{"model": "image embedding model", "dataset": "photos of arthropod specimens (BIOSCAN-5M)", "train_examples": 195000, "image_size": 32, "crop_scale_min": 1, "horizontal_flip": true, "color_jitter": 0.1, "targets": ["order"], "num_classes": 18, "embedding_dim": 128, "arch": "resnet_bottleneck", "norm": "batchnorm", "hidden_act": "relu", "channel_attention": "se", "drop_path": 0.1, "depths": [4, 7, 4], "kernel_size": 3, "stem": "deep", "avg_pool_shortcut": false, "widths": [192, 384, 768], "am_softmax_margin": 0.3, "am_softmax_scale": 16, "init": "torch_default", "residual_init": "scaled_by_depth", "optimizer": "adamw", "learning_rate": 0.0016, "beta1": 0.9, "beta2": 0.98, "eps": 1e-08, "max_grad_norm": 3.0, "max_steps": 11300, "batch_size": 128, "epochs": 7.4, "lr_schedule": "step", "warmup_steps": 560, "weight_decay": 0.3}
Rows from block 2 of a small image embedding model, named by matrix and row number. Rows with one number belong to one channel. Each number is 200 + 30 x the weight over its row's rms, rounded and kept within 0 to 999. All counts start at 0.
After each channel's rows are labels from the 100 images, of 14976, where the channel reaches its highest value: "responds to" is what is common among them. Only what is clearly more common there than usual is listed. The data: photos of arthropod specimens (BIOSCAN-5M).
# convs1: 3x3 conv (model.blocks.2.convs.1.weight, 48x48x3x3, each kernel summed), inputs 0-47
# convs2: expand pointwise conv (model.blocks.2.convs.2.weight, 192x48x1x1, transposed), outputs 0-191

convs1.11,209,194,147,235,190,235,201,206,231,233,200,190,203,263,211,181,175,193,198,205,254,166,228,172,190,252,234,198,197,202,203,114,205,125,152,193,230,192,184,178,196,185,233,205,243,181,196,209
convs2.11,150,190,196,200,218,181,216,142,200,205,202,215,154,185,212,213,198,182,186,206,194,173,198,203,173,177,206,199,201,210,239,180,184,188,216,139,147,189,219,176,92,169,205,186,154,190,280,205,214,195,141,204,199,183,198,192,177,179,209,183,217,206,191,198,194,171,204,135,182,154,195,201,214,139,210,210,195,227,209,191,203,200,193,295,160,197,189,203,138,152,175,163,216,221,180,218,197,188,157,115,116,256,187,162,175,209,193,153,190,193,205,208,207,120,220,202,187,208,221,211,164,199,75,121,216,216,201,181,197,188,207,151,195,196,233,189,215,196,164,186,216,229,209,207,171,224,199,195,205,194,214,178,205,225,219,196,177,216,220,227,189,202,222,212,178,184,219,211,218,213,193,189,200,253,243,163,202,193,204,163,209,169,232,191,196,224,119,155,204,180,214,211
responds to: order Hymenoptera

convs1.36,156,142,163,194,170,199,143,189,153,215,217,169,183,212,210,200,163,142,215,198,205,143,198,160,169,211,214,181,194,194,192,207,178,186,155,200,151,173,165,152,181,188,178,197,169,153,195,147
convs2.36,209,243,241,234,258,140,172,198,190,174,212,196,174,220,244,123,227,207,171,190,281,141,161,158,212,231,221,228,186,172,201,214,181,198,197,170,238,220,232,170,193,182,213,220,200,199,174,169,173,169,214,259,157,234,209,223,216,238,163,192,198,184,240,223,255,194,202,252,201,209,191,189,212,227,167,243,222,190,242,209,226,197,205,180,215,238,199,138,223,198,211,255,236,215,245,207,249,196,233,239,143,225,216,154,199,182,210,174,236,167,223,213,266,208,194,222,163,204,207,241,210,246,216,192,208,177,236,253,151,199,233,200,219,225,199,218,155,210,227,240,216,119,183,215,140,210,208,184,213,165,208,224,261,172,206,187,220,188,168,214,190,168,194,211,199,244,273,241,240,191,214,198,219,229,159,204,146,187,237,174,220,211,205,217,221,202,225,225,195,233,193,199
responds to: order Hemiptera; order Coleoptera

convs1.21,180,160,157,261,157,268,173,183,200,235,214,169,172,221,218,193,168,165,200,184,211,177,247,193,159,208,227,152,197,187,173,195,211,157,170,187,192,170,162,158,169,197,216,176,234,161,174,173
convs2.21,163,218,193,168,190,197,206,199,236,246,231,134,190,189,178,189,177,218,188,179,199,139,205,156,240,253,222,205,178,248,235,223,176,174,168,166,195,229,201,186,201,225,183,166,162,177,229,207,155,193,179,199,121,196,228,295,167,223,193,174,185,164,189,216,200,178,233,166,190,227,193,189,194,186,183,245,212,199,248,169,235,183,204,231,195,218,144,224,199,144,175,221,246,243,195,213,203,184,237,188,202,164,211,175,183,193,166,189,190,193,214,229,208,161,224,222,176,203,231,230,189,243,212,146,207,246,249,161,192,158,204,137,210,229,201,203,159,196,161,216,179,185,201,229,115,208,149,141,181,188,222,241,229,197,242,223,194,137,174,191,199,164,173,195,156,211,209,220,215,160,214,203,217,231,199,149,114,219,209,178,229,195,242,172,239,187,151,232,186,227,210,212
responds to: order Hemiptera

convs1.8,212,189,146,231,182,223,199,200,234,246,192,176,207,260,236,185,176,190,191,188,265,156,213,167,180,220,238,179,199,194,194,141,203,133,149,179,232,190,177,178,186,183,230,187,249,176,189,211
convs2.8,174,197,209,187,217,194,201,151,200,196,204,196,156,189,193,213,210,196,190,187,208,169,204,191,165,185,202,202,193,207,231,182,178,192,225,86,168,189,204,188,100,172,197,181,135,197,281,205,198,198,131,194,180,187,192,207,182,187,207,180,213,196,182,206,184,167,200,136,184,151,200,201,209,106,200,214,199,214,214,190,197,184,191,277,151,194,196,195,134,162,164,176,220,208,192,207,194,186,182,143,150,223,200,175,169,213,170,165,182,195,190,199,206,94,191,193,196,199,217,214,165,209,73,120,199,199,205,182,192,190,206,119,177,198,221,186,206,178,181,186,208,215,202,196,167,219,195,190,196,212,206,186,215,216,201,204,173,198,227,204,183,203,172,215,178,178,214,195,214,195,186,177,188,236,218,156,181,185,214,164,199,174,218,209,195,189,103,151,197,179,194,212
responds to: order Hymenoptera

convs1.46,221,229,251,151,196,149,231,182,243,198,197,201,198,176,192,188,220,226,200,192,192,268,127,243,208,177,200,208,179,180,180,238,184,245,252,218,241,208,208,221,197,147,237,186,232,220,192,224
convs2.46,178,211,198,171,178,225,227,198,227,184,183,174,194,220,150,212,193,189,237,176,198,200,175,176,186,190,166,196,160,212,183,240,215,215,193,197,207,180,211,219,202,188,161,163,209,237,194,252,183,256,195,177,177,185,226,184,195,144,217,167,228,160,192,156,192,173,173,193,215,182,222,146,166,202,285,172,137,165,195,142,207,219,217,202,217,215,225,199,212,214,173,199,180,223,234,147,207,157,229,200,195,194,135,222,169,259,156,219,194,233,156,186,186,193,155,116,233,164,175,183,181,159,197,206,178,125,199,165,227,221,127,204,207,135,201,149,179,146,165,147,155,217,233,167,214,199,166,209,162,177,182,179,190,183,159,176,226,168,187,181,203,187,200,150,190,171,205,209,183,181,164,148,154,190,201,198,181,226,158,211,143,188,212,133,139,184,197,196,178,191,174,225
responds to: order Coleoptera

convs1.2,198,187,152,237,174,245,192,204,206,215,208,178,195,245,229,192,174,190,198,193,244,159,237,177,174,272,210,189,190,198,171,119,185,119,158,189,207,181,171,174,184,186,207,186,226,175,184,196
convs2.2,177,189,209,219,228,157,232,140,204,202,225,199,124,183,201,176,216,177,170,202,215,161,210,217,168,179,203,205,217,220,255,163,185,169,221,159,166,203,217,193,88,182,180,199,185,172,244,191,205,195,148,201,193,201,205,206,180,176,205,188,211,194,206,192,213,166,213,145,175,166,175,198,218,190,205,251,191,231,212,195,218,205,221,266,149,205,182,220,127,155,190,194,239,235,184,225,195,175,182,180,135,272,172,153,191,206,195,129,209,172,222,257,190,147,243,226,188,196,254,228,196,199,128,131,219,205,200,197,190,192,230,170,200,205,242,208,208,227,176,207,240,205,188,234,127,226,189,174,177,183,210,169,225,222,242,220,163,216,204,252,205,190,209,213,162,173,204,227,253,214,228,200,195,257,229,160,208,192,186,163,196,192,245,205,192,249,153,167,195,176,208,203
responds to: order Hymenoptera

convs1.15,236,224,200,223,187,234,239,174,274,232,216,198,191,220,198,186,209,228,216,165,233,236,202,235,212,203,242,183,183,189,167,222,188,196,212,215,264,199,206,207,186,147,255,175,282,211,181,233
convs2.15,148,189,180,147,218,223,215,147,233,186,207,156,192,221,162,226,176,203,200,198,218,163,176,161,176,192,181,178,180,209,200,199,190,195,198,168,190,179,211,198,192,172,179,116,175,211,227,258,189,226,191,165,101,137,231,182,189,170,186,143,262,177,154,176,178,151,213,182,201,140,228,139,187,184,244,201,163,183,221,139,205,198,212,229,195,207,215,189,213,183,155,170,188,209,234,175,196,144,186,179,192,219,185,198,182,199,162,197,169,201,141,170,198,190,162,169,222,213,204,209,118,160,196,206,183,160,196,133,208,204,187,194,205,171,197,138,184,167,128,150,161,235,214,182,199,190,156,212,199,192,175,183,178,200,178,183,228,146,199,199,188,195,187,180,209,166,229,209,169,177,175,152,179,249,217,164,148,204,182,189,189,204,249,204,167,153,178,162,176,175,181,230
responds to: order Hymenoptera

convs1.39,158,162,185,235,167,245,165,189,145,196,216,173,180,254,214,200,172,164,219,229,229,183,245,193,171,233,178,202,210,193,215,239,202,199,182,196,141,175,176,170,177,229,140,217,162,171,206,155
convs2.39,196,245,208,233,215,143,168,213,244,265,187,217,232,229,240,182,212,276,207,193,207,171,185,179,221,238,170,278,171,210,201,202,234,187,170,221,215,274,204,223,228,200,168,216,225,221,187,206,164,193,207,196,194,236,230,282,222,205,241,183,203,243,259,207,256,221,228,225,213,213,221,211,183,239,194,219,222,154,241,206,219,230,237,182,209,222,192,244,216,154,227,229,219,211,209,185,239,168,209,216,160,178,247,178,172,227,207,191,219,186,206,202,215,215,169,166,211,187,222,230,220,237,215,189,216,170,233,213,208,223,246,179,255,198,208,183,167,152,223,191,195,187,225,229,144,242,201,192,180,165,205,229,216,226,215,195,198,240,149,198,226,183,172,181,197,228,235,254,198,139,126,190,161,184,106,152,174,215,158,201,219,173,220,212,172,210,233,201,165,243,166,229
responds to: order Hemiptera

convs1.22,216,237,264,189,203,174,233,171,228,202,202,210,216,181,196,199,234,232,195,175,187,280,177,254,216,211,202,218,184,204,176,245,176,259,267,192,226,214,214,233,204,149,230,182,223,235,206,221
convs2.22,183,223,207,178,178,216,254,196,214,179,161,170,201,224,166,214,194,188,225,158,199,198,171,182,176,196,167,199,175,211,184,218,237,252,200,197,215,190,222,217,201,189,158,179,218,272,198,228,187,269,185,181,183,184,218,184,162,160,236,184,254,173,201,130,213,176,173,193,236,184,209,123,142,207,235,179,153,173,185,164,213,239,214,201,201,224,223,208,203,229,179,197,187,230,251,173,215,156,241,202,197,191,136,218,185,249,166,214,197,216,171,181,183,200,193,166,244,161,162,180,168,146,196,199,186,159,201,183,206,262,139,203,225,147,212,161,182,171,174,170,184,213,246,166,211,198,183,214,177,148,180,189,199,138,155,125,230,183,182,170,209,170,207,150,155,151,196,208,191,188,148,158,146,196,195,197,186,226,136,209,133,170,232,179,158,197,197,193,175,192,195,228
responds to: order Coleoptera

convs1.26,147,163,211,235,163,246,155,179,138,194,212,160,193,238,221,212,181,168,213,176,201,214,245,190,155,209,186,178,191,164,179,205,186,209,205,183,135,172,162,180,185,184,164,188,160,182,192,140
convs2.26,198,254,217,219,254,162,213,212,243,264,237,197,233,213,179,169,263,261,171,201,245,192,236,183,247,268,212,237,159,195,234,197,177,182,161,225,215,249,190,188,204,255,200,186,186,170,207,193,168,220,209,252,165,231,206,265,159,184,174,244,194,208,232,260,229,176,197,174,214,238,208,203,206,193,194,288,227,237,273,202,253,198,209,173,189,219,160,219,222,167,224,241,236,226,188,206,242,196,225,216,219,181,238,210,188,211,173,204,246,196,239,251,215,207,218,209,209,172,205,245,226,235,211,203,219,211,257,183,192,184,233,186,234,225,211,168,158,191,217,196,176,164,199,199,142,245,216,142,187,196,251,203,240,191,197,213,186,192,174,188,255,161,188,182,214,217,201,242,214,204,224,208,195,191,162,167,148,189,207,199,205,234,209,243,237,223,214,221,198,271,214,213
responds to: order Hemiptera; order Coleoptera