python train.py --model="image embedding model" --embedding_dim=128 --channel_attention="se" --depths=[4, 7, 4] --avg_pool_shortcut=false --am_softmax_scale=16 --init="torch_default" --learning_rate=0.0016 --max_grad_norm=3.0 --max_steps=11300 --lr_schedule="step" --weight_decay=0.3
Rows from block 2 of a small image embedding model, named by matrix and row number. Rows with one number belong to one channel. Each number is 500 + 40 x the weight over its row's rms, rounded and kept within 0 to 999. All counts start at 0. Numbers have three digits each. After the name is the row's rms in percent of the matrix's.
After each channel's rows are labels from the 100 images, of 14976, where the channel reaches its highest value: "top examples" is what is common among them; "patch colour" is the nearest of a few named colours to the mean colour under the peak. Only what is clearly more common there than usual is listed. The data: photos of arthropod specimens (BIOSCAN-5M).
# convs1: 3x3 conv (model.blocks.2.convs.1.weight, 48x48x3x3, each kernel summed), inputs 0-47
# convs2: expand pointwise conv (model.blocks.2.convs.2.weight, 192x48x1x1, transposed), outputs 0-191

convs1.25 105:524543572490495482545468549505528506514472496505538541510468489605469585517489503524465494467553478561582499546509516535490397539478543539510527
convs2.25 123:470527501460483525597497520480456460501530389518498482518435503501448472465489454506454517486547528528486497505486521525503478458459516579501562474577485476455472528481479449529469558446487415503444471496523468516416446505525482434457490439518531522501507532536500500526462486478539537447519432501493492504434550473570441512492512451474465501473417543451477473467425494504482400503465527543436503513419515430470425456442467515541435510497452523463456469485489430457409573475477474507482508421456459500512485491428422434498492489465539449513416472543480446494498493469490489535
top examples: order Coleoptera
patch colour: brown

convs1.0 102:495469421561447551481519530508506448511564521468455474489519556449553470447575499465498501478477534417439493525463441455459517543488519451469489
convs2.0 102:439510517484516472485433495498530467426491491486503489473474508474490498482490519547527500550482485459509369451506525477335473506465464487527496482496437474476478518518446484496495487476512505474479480429478461490491530422491521503510497496498508526579482523481498419449451473528543479541510453502429386524479479471503468421497475533542513300508508440496529505443496335387503507521477488456507417499511531500488505471500545489477523441527480462485514529483533527521519454487497497473484489493475476527530536513500492485513506467484489510423509462516512489514418461483496499490
top examples: order Hymenoptera
patch colour: grey; brown

convs1.23 094:486450411536509517463531520515525515470545510473425450498489560431513459518537503496528507508441537394427461514505509429502469511514530427511483
convs2.23 083:416477517491511479515425512485492510462488466509489506457466500473490481468462516536518508558476509475511432446500510468345476494464440495590494515504427491469492507496440534504466493485502491490458499448488465479471491437509532511498496484489476541605461527462506380415463472522522467530490462457453417516479486475506474454494478458493522389512495461495537506400493363370528506504479493491517406516490520528503473471521550530495524466546455435506503495478507527533519478473508531475503523501467481503559507509490492487479525476503485518419467459538483465529385419488452540531
top examples: order Hymenoptera
patch colour: grey

convs1.37 103:421430541508454498419505420520503447496525523512481438500499533550501524446528518462483475490535491534539468413463448475472503457489466480481414
convs2.37 094:482544636559585474470510527509520491475547493426553520494470601444475459538530513542454453512482485470396500520510555471529511489484502502478485471479545514493587502518466511458506498477544517543501513499501508503485500511500542525478586490556501554481469572477478585475541607563553532490555486536500465484526476437527485503585477500547533506458471505500489594529517519511509465593513483513546500519503525475423462505507496431491513468543516447495481615476622472469490494502407455508470488473516528587544530470496494481492417479489466503438499485509543509492506527535547481508
top examples: order Coleoptera; family Nitidulidae
patch colour: brown

convs1.38 113:529501461545447540517485552563495442489581540491485503495484604479519495449527563450493483488473479455468495549445443485450465554489574482489527
convs2.38 093:460503511464527500515437504513514481439487498525505517497481506450498467479508498514491515541477460487524285451499515470403468496451413492595513487500431486456458491511484479504469530499459495478455503424475444497488512400514514488511529476482461498605438487483497424424439447521489503504494462477407447524501466469510464460465494486494516366470472496509526533455502400415500495507458500504508416475495524473513473473477496533497501453525480496486516511491498526507495468475534507492507445521479484530501508471476463490568536439465485500461508471532519498461378415493483467506
top examples: order Hymenoptera
patch colour: grey; brown

convs1.44 114:520490413503508522505506560545503502527560523498459491494489564435507443507485547507489503500403518395420493555508504467515463556492561467491520
convs2.44 087:430476480516524494517396517496509526454483487530473513495503500449512497475477489477489515530470468497554428433461504455436472487455393494609519526502439489482511511501475481516465554508440507490464504389462467523483519375527533502503524483480478455610455475504501424425482468515512492505489492459388362549520444468530484480453494461491510409496472501506517520471512376405501503486468493496517422480483494460530496470473486545505472478518504519505494485485479531493485467517546524494513462537494481513476514497485471493572542461483490523454476472530508498488395392518466476517
top examples: order Hymenoptera
patch colour: grey; brown

convs1.24 106:524492441540463538507501556562508457510592547492474496494485601463523474462525553457491488488449494439454495556459456475468476557491575475487523
convs2.24 108:452496512479518492503437505506519496445476491514506507487488512458500478481499496502492511535485458487529320451486507473393474506457414495606516485501422493471477495507478476502486529494453498474460504412468468505499521352510518497519523481489464489606446491489506412445454461519503490508487480472402442530510465470513468462464495495511511337482493489499518523455506358406497495511467497488509407482500519476511485463479500526498497464524482485491517522484507527503500468484528505496507457520479476523489506484483473489552534452471488511461508472524510504472367434500483483501
top examples: order Hymenoptera
patch colour: grey; brown

convs1.42 100:513536596485514458528467527506487515508479504497540531478450495604461569523494502524470508466568477593593481526517520542507448539466533541493516
convs2.42 117:482529508462457522561493532484438464498530478522487488552453498503465477471499458502452516484520547573507498535493523514502473436474523615498530481577475472480476532486406447563479546464506398508472445501565481524409427500544468436470473462519557520493497529532517497544464489482527577466525474564510500483435526474564456519501526472471484494503471547439421463472432494499477489496477508593445499547447513442479488468461482512572451514507485524488453471494491383453439518472480452530459505444442447496505483482424460455474483501490530404518405418532457470494503492458485501535
top examples: order Coleoptera
patch colour: brown