config.toml
model = "image embedding model"
hidden_act = "relu"
depths = [4, 7, 4]
max_steps = 11300
epochs = 7.4
weight_decay = 0.3
Rows from block 5 of a small image embedding model, named by matrix and row number. Rows with one number belong to one channel. Each number is 500 + 50 x the weight over its row's rms, rounded and kept within 0 to 999. All counts start at 0. Numbers have three digits each.
Before each channel's rows are labels from the 100 images, of 14976, where the channel reaches its highest value: "responds to" is what is common among them. Only what is clearly more common there than usual is listed. The data: photos of arthropod specimens (BIOSCAN-5M). In brackets: how many of the 100, against the usual share in percent.
# convs1: 3x3 conv (model.blocks.5.convs.1.weight, 96x96x3x3, each kernel summed), inputs 0-95
# convs2: expand pointwise conv (model.blocks.5.convs.2.weight, 384x96x1x1, transposed), outputs 0-63

responds to: order Lepidoptera (53 vs 7.3)
convs1.25:459469489495500392517513474534480502604403474579480602492465349588491538396463531466530490489503457444509494506477491488567528464461576445515609552514489400503457475488475509527447477495549544486499479600511456519466468507473485505520582600526601524598432491474497497493611474511455519476
convs2.25:426466593485503363510509479469526482470533482497525497546528507451475522514450501470619543499541460488544531554606492554497447558416527531581514488473462490463497486509614433491499527495501538

responds to: order Diptera (60 vs 30.6)
convs1.31:489539514517365547481403510498527513511537545488516506511547545517516503497543521474449511511494542543493520495513521517487386539549491489384533471498520528496536517510511387427437516515448460400398518507417519388548498378490519495508481516384512456508526393476402397510503530391547452515
convs2.31:535535485549403550539496429523540457634525508526489484519428512467556548446497599488482517499358489488512436501509550520536503525520453497491561508607595398562519528521496522537465582486597453

responds to: order Diptera (71 vs 30.6)
convs1.15:486522504531361534477389508505510510513527525500509512528529534515510498502523522491463502511497525532490508494516515500494395523529503478371543486498508512495521505521503372455470508498461466384386509514403523391527492368478508495518495521403526464510514376470388385498514532380527461513
convs2.15:520529493558429545552504434528532464600520479500488513531424512460567578444509598477474522516348493508517443484503561532540495538533456505489549497649547401546575551533498534549431606466571459

responds to: order Lepidoptera (55 vs 7.3)
convs1.7:467479517455471410496494490522502519609409488572507603462484371605490555425455509487503516480471478476490486506498494507550508467479559466474605532494504418449467497479485464520369481443540527460459497586476438478476490475480497470512567606509605495603437451424457449509614473462466489495
convs2.7:388507544513475345516524514441500513514503491545515495567515460451462538498468516476556514498464433472511545531602520564455519491451528512523493500477503506474487500511540410524469531457514531

responds to: order Coleoptera (52 vs 16.8); family Throscidae (37 vs 0.8)
convs1.60:494565499481502655482483515487573503492622571480475497485572637503514530541625474400488497521463584569472516536468532488483492592574486608498525492511516605521596519478510496489391476464474472497502510494487643485564509488541511485474492503479510491491608485530492495496507526477573488515
convs2.60:476511449439421539468490516443527528511484542525458384518537512494528489556416459526508476421486467373410469462471448438451526556489502465517441486476532459533452459454483485468494478483485487

responds to: order Coleoptera (59 vs 16.8); order Lepidoptera (31 vs 7.3)
convs1.81:474519484451493414542499468509522504616460525602496608454521414609467568450510503474563485487458510496469469540468463472597534502518592481511599586466474439435504473480461501541456465502582583489497469591504490485520464503505466458480590608522586553613485500442491491483596454505513542468
convs2.81:402482567453500382513495447489531511494476484481486511557527469438507497504447494492631520481515421484543567516545471531502436571468573530652506464486471480480493477496589467486485518432494570

responds to: order Coleoptera (62 vs 16.8); family Throscidae (46 vs 0.8)
convs1.34:493556481452384550533425493493556502515547550502503505471552562527469532513552453463519503495428548535423481549484471512507397545552508548399511518462482550423544487480497410425410491449469481433416477488426549425550512401522496444472494514380502521517541419405422412467500510412550519493
convs2.34:479622490500423558580508454473534463568480497540430454554404462488603542467508530511460484478451486464465512522456561496475522486505479530450520488542642451548527511471489512530456541466510480

responds to: order Diptera (78 vs 30.6)
convs1.54:503420483558568497491550485538406522441438403497456454539410468416491401466499514396507458492570415419545485454511492490504577445422475473561495496553479481588427469513476556585525504526545536537550484504554490541416466559533486581538511441587480505437440548558545556485478553558427516505
convs2.54:551483522543560543486362441527479477481486565391517512406398537586522476438556530565485540545526552576470473599493561480472520423518447628484486600556577434442454493475440504445502488533470478

responds to: order Diptera (80 vs 30.6)
convs1.89:588495578578529505484524511497452506434509499434469422548509491455604446477530580549472505550539501516537609471541588542452519498513467428506443472524580506563497584600506503500529614605475474515513610417518489532505518517518551543549434436530455479442471512600521533608444496527514461519
convs2.89:533503487483498515481498494559545585566560588524519515488532564523499503474524608469480513536526521526497512557358482400634461493626518497518472461540541499556477514586445600508426544458592486

responds to: order Hymenoptera (49 vs 20.5)
convs1.61:536495527510473459436488525560463490419493501395511421513510445437535452481538528428409521522554507491547530439515536521396446504514411454456452395559527457557505531533525464414483518501391389462466520411466444510509526469518528559517395439446452409422477461509467481530443542481513399512
convs2.61:536503455491495508428560576572514574565508580538514524454543546460459484551535608460600556483505512452478528572428459435534460492606493520566457481496483505521499494573460601510441526518516449

responds to: order Lepidoptera (56 vs 7.3)
convs1.21:485477479451498393512490477491498502611451485594511606466485384603459543435463509518527501497447481509457462505481456479575537472488585466509603552461470418405466475493479489543423476502565557484492475586490437477480492487469487430494579603535595516606447493440491483485588437493474510484
convs2.21:414492588496489341515518489472517518528498478511505523547525473430484521520466503467619522498514429475548578524555477558506452552468554522641522472493475489488493483505594449525485536441533589

responds to: order Diptera (60 vs 30.6)
convs1.36:527533529552370542476401521513516525498528535489526491538543533509539485504538553532453519534508537533501538478541543539473401529544483469382527472498530518505529529544518390465483542552458457405393541495413510398541501382484534507524476503415507452498523400516404386526494523394542451536
convs2.36:569489456532442518519536443546551479596536514539530536522469531461508560444515625480484550528439496506516452506497537507554474519571483496505559477601554438561520533582512533552454574454616431

responds to: order Diptera (82 vs 30.6)
convs1.40:509557508572487618488517558475551574462429569451596469526557484476557545470515539404506546493501535397437535520535574571440491517534417500542482485390541527511525514534569564446369552596477500529543521475539585505562546553473527472549434471465445518482524537540527543484447534530556478567
convs2.40:537558476326454496488462484512566398512436521497461421547464441468510455479461516529558530449511457496430449582546569564444498597511510448566533529544526448548583521524502498510495500479534476

responds to: order Diptera (81 vs 30.6)
convs1.74:471386452531545462447533487498367507502445385536470518522397451474462409433455515470489473499506398461492451416501464496514557425405513436541554490499448422529403440480477523574508456513543522514525449555532450527392456534455469518519544507565544483496409521516526523452539493534404485497
convs2.74:502436537542574500520467434519488434474503464495605573471416534552475479427508509494506592527545548528503478575527544501458504496408421661455545583529556439460491487526535481480552549551466560

responds to: order Coleoptera (40 vs 16.8)
convs1.92:520476594559490555428489557581494555424463477444514424522484497436592458504494555459452527519570482453580570463565592524458483482484433478486466452573601554564489573549553470496488584534481479477485588456482539477482529477498563551518452424491427433430505470548482491589420586483483441558
convs2.92:554509535447487533537469468423583469535455486430492502588448403571519504449520575587536556486450496532509501542569525605492481550540512518558566569535550470537537552438506515420512515470534516

responds to: order Coleoptera (43 vs 16.8); order Lepidoptera (42 vs 7.3)
convs1.87:493484489456503386532512480501499508610424491587512603465484367606473551408471512514548514502469475473482482517485470478574535466484584460517606567477481416435464485495478505533433488496566564500505480587506431505482500510496494454500582608528597540605439501455498503492595458512473534485
convs2.87:429476599483479278508517482461536506507511484513500499550524489446469509511447505476653524522530434470546563529565483548522433561448564501647515471476490493483490476513588452507490533462526570

responds to: order Hymenoptera (48 vs 20.5)
convs1.29:533459525520458470457480529552442492413450467409507418520467411422545436461490523457433532515544461464550541438523549530414438459473426442453455429564538447540461530547525456421489527508409409457463521421456447507472518462483523533529416423438440434418434460500463470535419548472475422518
convs2.29:528509452493509540441542540572500560538509588517536485448526503468497471536553579470562574503488489470491515574424464436501448481576475500561469469529498492509507493539467615523444509495521468

responds to: order Diptera (64 vs 30.6)
convs1.67:429538462388469525436487485570523504491571549446476491411553568499449502542564427438423514469583553552598450488453451496453457557552479519464514437555457512510555451409498481431371423430424429461477447488472532526555498473454475534422461505450498429488548466461466481444512510488551424477
convs2.67:540562470496451425508495549484515575505530564540519456474497516495587518550517486556502595356466515444305489461534552502438525449474412533470429413551553556553483535472470543483486480541500442

responds to: order Diptera (67 vs 30.6)
convs1.69:541436542579552582534539562525462502456467419530526460590428492442548461515511535429537509509557436454552532514585560531549557447437529535562495533567533505574437521548555551557462534567556551546553531508548526537435540549549532549589538432561458531468469548582549546536437576549447533571
convs2.69:494462491407523532469462493468445489548445521396526458429492533526499334477443469513517608545531478492519466623463515437544493421536504636486531563531530461501503418416494481453477521449512529

responds to: family Muscidae (26 vs 1.2)
convs1.64:477533489508361529485392506513521504511533538496507509509541540515493504482536495477464504497509535535500492498510499506492391533543501490380530484506495511483532491499504381432453488489452465388390493504411527393540497379490496490499487517386513466509522381449392387481509535386541461512
convs2.64:546536493554421549549503435527536457600532493524482502525417512474588564450515578483472537497349493504504430489515563507509507534514450506488543495633574388544542532531492540538463598484564447

responds to: order Diptera (60 vs 30.6)
convs1.12:508474513483447559436461509412456493411557480431533405472504568430514431490525476522414545508414505536461515442498511520439445504512469498465460426428523528416497524462513456450371510506444450480465532449462455461499525454452527417442432410446416425415516475495473461527391445469507404509
convs2.12:530505438562449533469476504550495507585543516507507484435515504546541506474489481532522507514475439418465408490418527462541474466558453512504513554565537547638468500448433482458446442543584469

responds to: order Lepidoptera (43 vs 7.3); order Coleoptera (41 vs 16.8)
convs1.22:499491455435505411517494455488506502606489501591508598445505419605436545464496506527542481501441502533462436509460421492576542493512587483516594561458443430383488453489460494546447464506571564495504454576495456481501487496495470417466579600539588529602477503440503496465577435504497522464
convs2.22:427481611467481359525531502494538528511492487512498519560527476428488499534470507463655512504519418466551602525502467531523430576486569508680512462493461499485498479515596494541481521449527605

responds to: order Coleoptera (71 vs 16.8); family Throscidae (50 vs 0.8)
convs1.41:558579504481526615518545500518571526523621578497523522479582634539516552558598506502520501540549593582540525554494513509506504587584514599523510520559504597546593522507507538490455526481503500559534517495536567564576520531587533532474518528493527525527603537563543533499526515530578521510
convs2.41:505472491365433504495474530443546537514473564517410429525525519546453471536369486579537482388512479442402510491472427441488489560485533471513433452475547474558442428502484543451488493499483487

responds to: order Lepidoptera (67 vs 7.3)
convs1.19:430465398441512409464466447507447540517497484508460523444494460506383468454500459550471444458437494552446383451445383468496520493507498428502525480490392393406486403454448487518515397443497488468489406525491453448491420488439431448462502523523528465508458482448492488406532483493495465454
convs2.19:465534656520563505542589541547472538518482370542574588482462510427492495534537459396481550529506504475539534451469543534496562577407419564457499573497378510489564521521510537541483501537468641

responds to: order Diptera (62 vs 30.6)
convs1.0:482523487511357524502384492512514513520527526508502519517530531524491504495520489488494488489496525536486492504500497493505398522531510491371543502505490516481518489499486374459476494484472479390382490513403521387529483366495491491506499525403533495517510378445385377478516533377528490500
convs2.0:540534500532435543580506442529552450591500483499504516551412500451553597445528605466464541527375494514511452496494584530517502539521459502480546488622549414541615543541499539551427606471550457

responds to: order Diptera (65 vs 30.6)
convs1.68:487529499518362534482382497513513523520530535499502521519541531524501501485530521492464492503503533540499505491507507505490402529542497481376546482513501512481523499510496382460478506504464467383383503514407510388538485374487499489508490526410533466517510377460384389491515533377538460506
convs2.68:545518513552424550577510433540559462594509497507501525557433505444548601447520608471461535524369497521516462491492577526535489547529460490483550484615560408539593543551505539563459617495567467

responds to: order Diptera (63 vs 30.6)
convs1.24:453496409433461431483430443514483552544512510527459546450517471533399502493494462495487449465475508540484394487448400455521499506519523460458557505502405451405501411473437438517504411451507500424451407538448504435512436457448424447460520550502559484535481426385435451400556478453512482454
convs2.24:413563558531491521633553484513468517510482438457483547576439446415586531505532509466466459498466477495521569462425571487491514537510478507476497480550427516457573538444480551508434500440470553

responds to: order Lepidoptera (69 vs 7.3)
convs1.13:494478421399501415491464438502479538569493493554496572422501424560405515460490484530501462481446499551475402483441394484540525493514551459496569524492411419375482418481441474527448449467527520464484429551473445464498460473466433427446542571530573490563449478415483479434564441480498490455
convs2.13:431519611489494418548569533519498553532502470523514541556516446404519521534520515434557518508488439479542623509472516546536481537503524508545533458528431502475524512503569529572466515434533620

responds to: order Lepidoptera (47 vs 7.3); order Coleoptera (40 vs 16.8)
convs1.80:478495471429500392517504463493503507614464508589509609447507393608456550435492501528536489496462497518473461507467450476575537490508586462512601560469465422415483468481463499536427462497564559490500465583499446494504479501473470445478577611531590524611465498448497496476590424503497518468
convs2.80:412489600482487350517518474482536497497492484504501506553525488438489499515467498478652519507520432481541575530545476544513446567470565516656515468478465495478492478506591478513485519452514594

responds to: order Diptera (63 vs 30.6)
convs1.42:516452527551567559492581529531458483447524443495517456552461543431552434523515481399489501486622471485594538473536557463508555480469496541567474491594534524612471527504534570543496533503524517589576525493578525593465501571529517588537520434563466482453497566602577579538444543565472493532
convs2.42:538475502429512541435447513462426481494489552376544436437479558542458359513461465559506579534529522516497452588455477414511509419498501559462494581471501496509469369380481503433494467526467498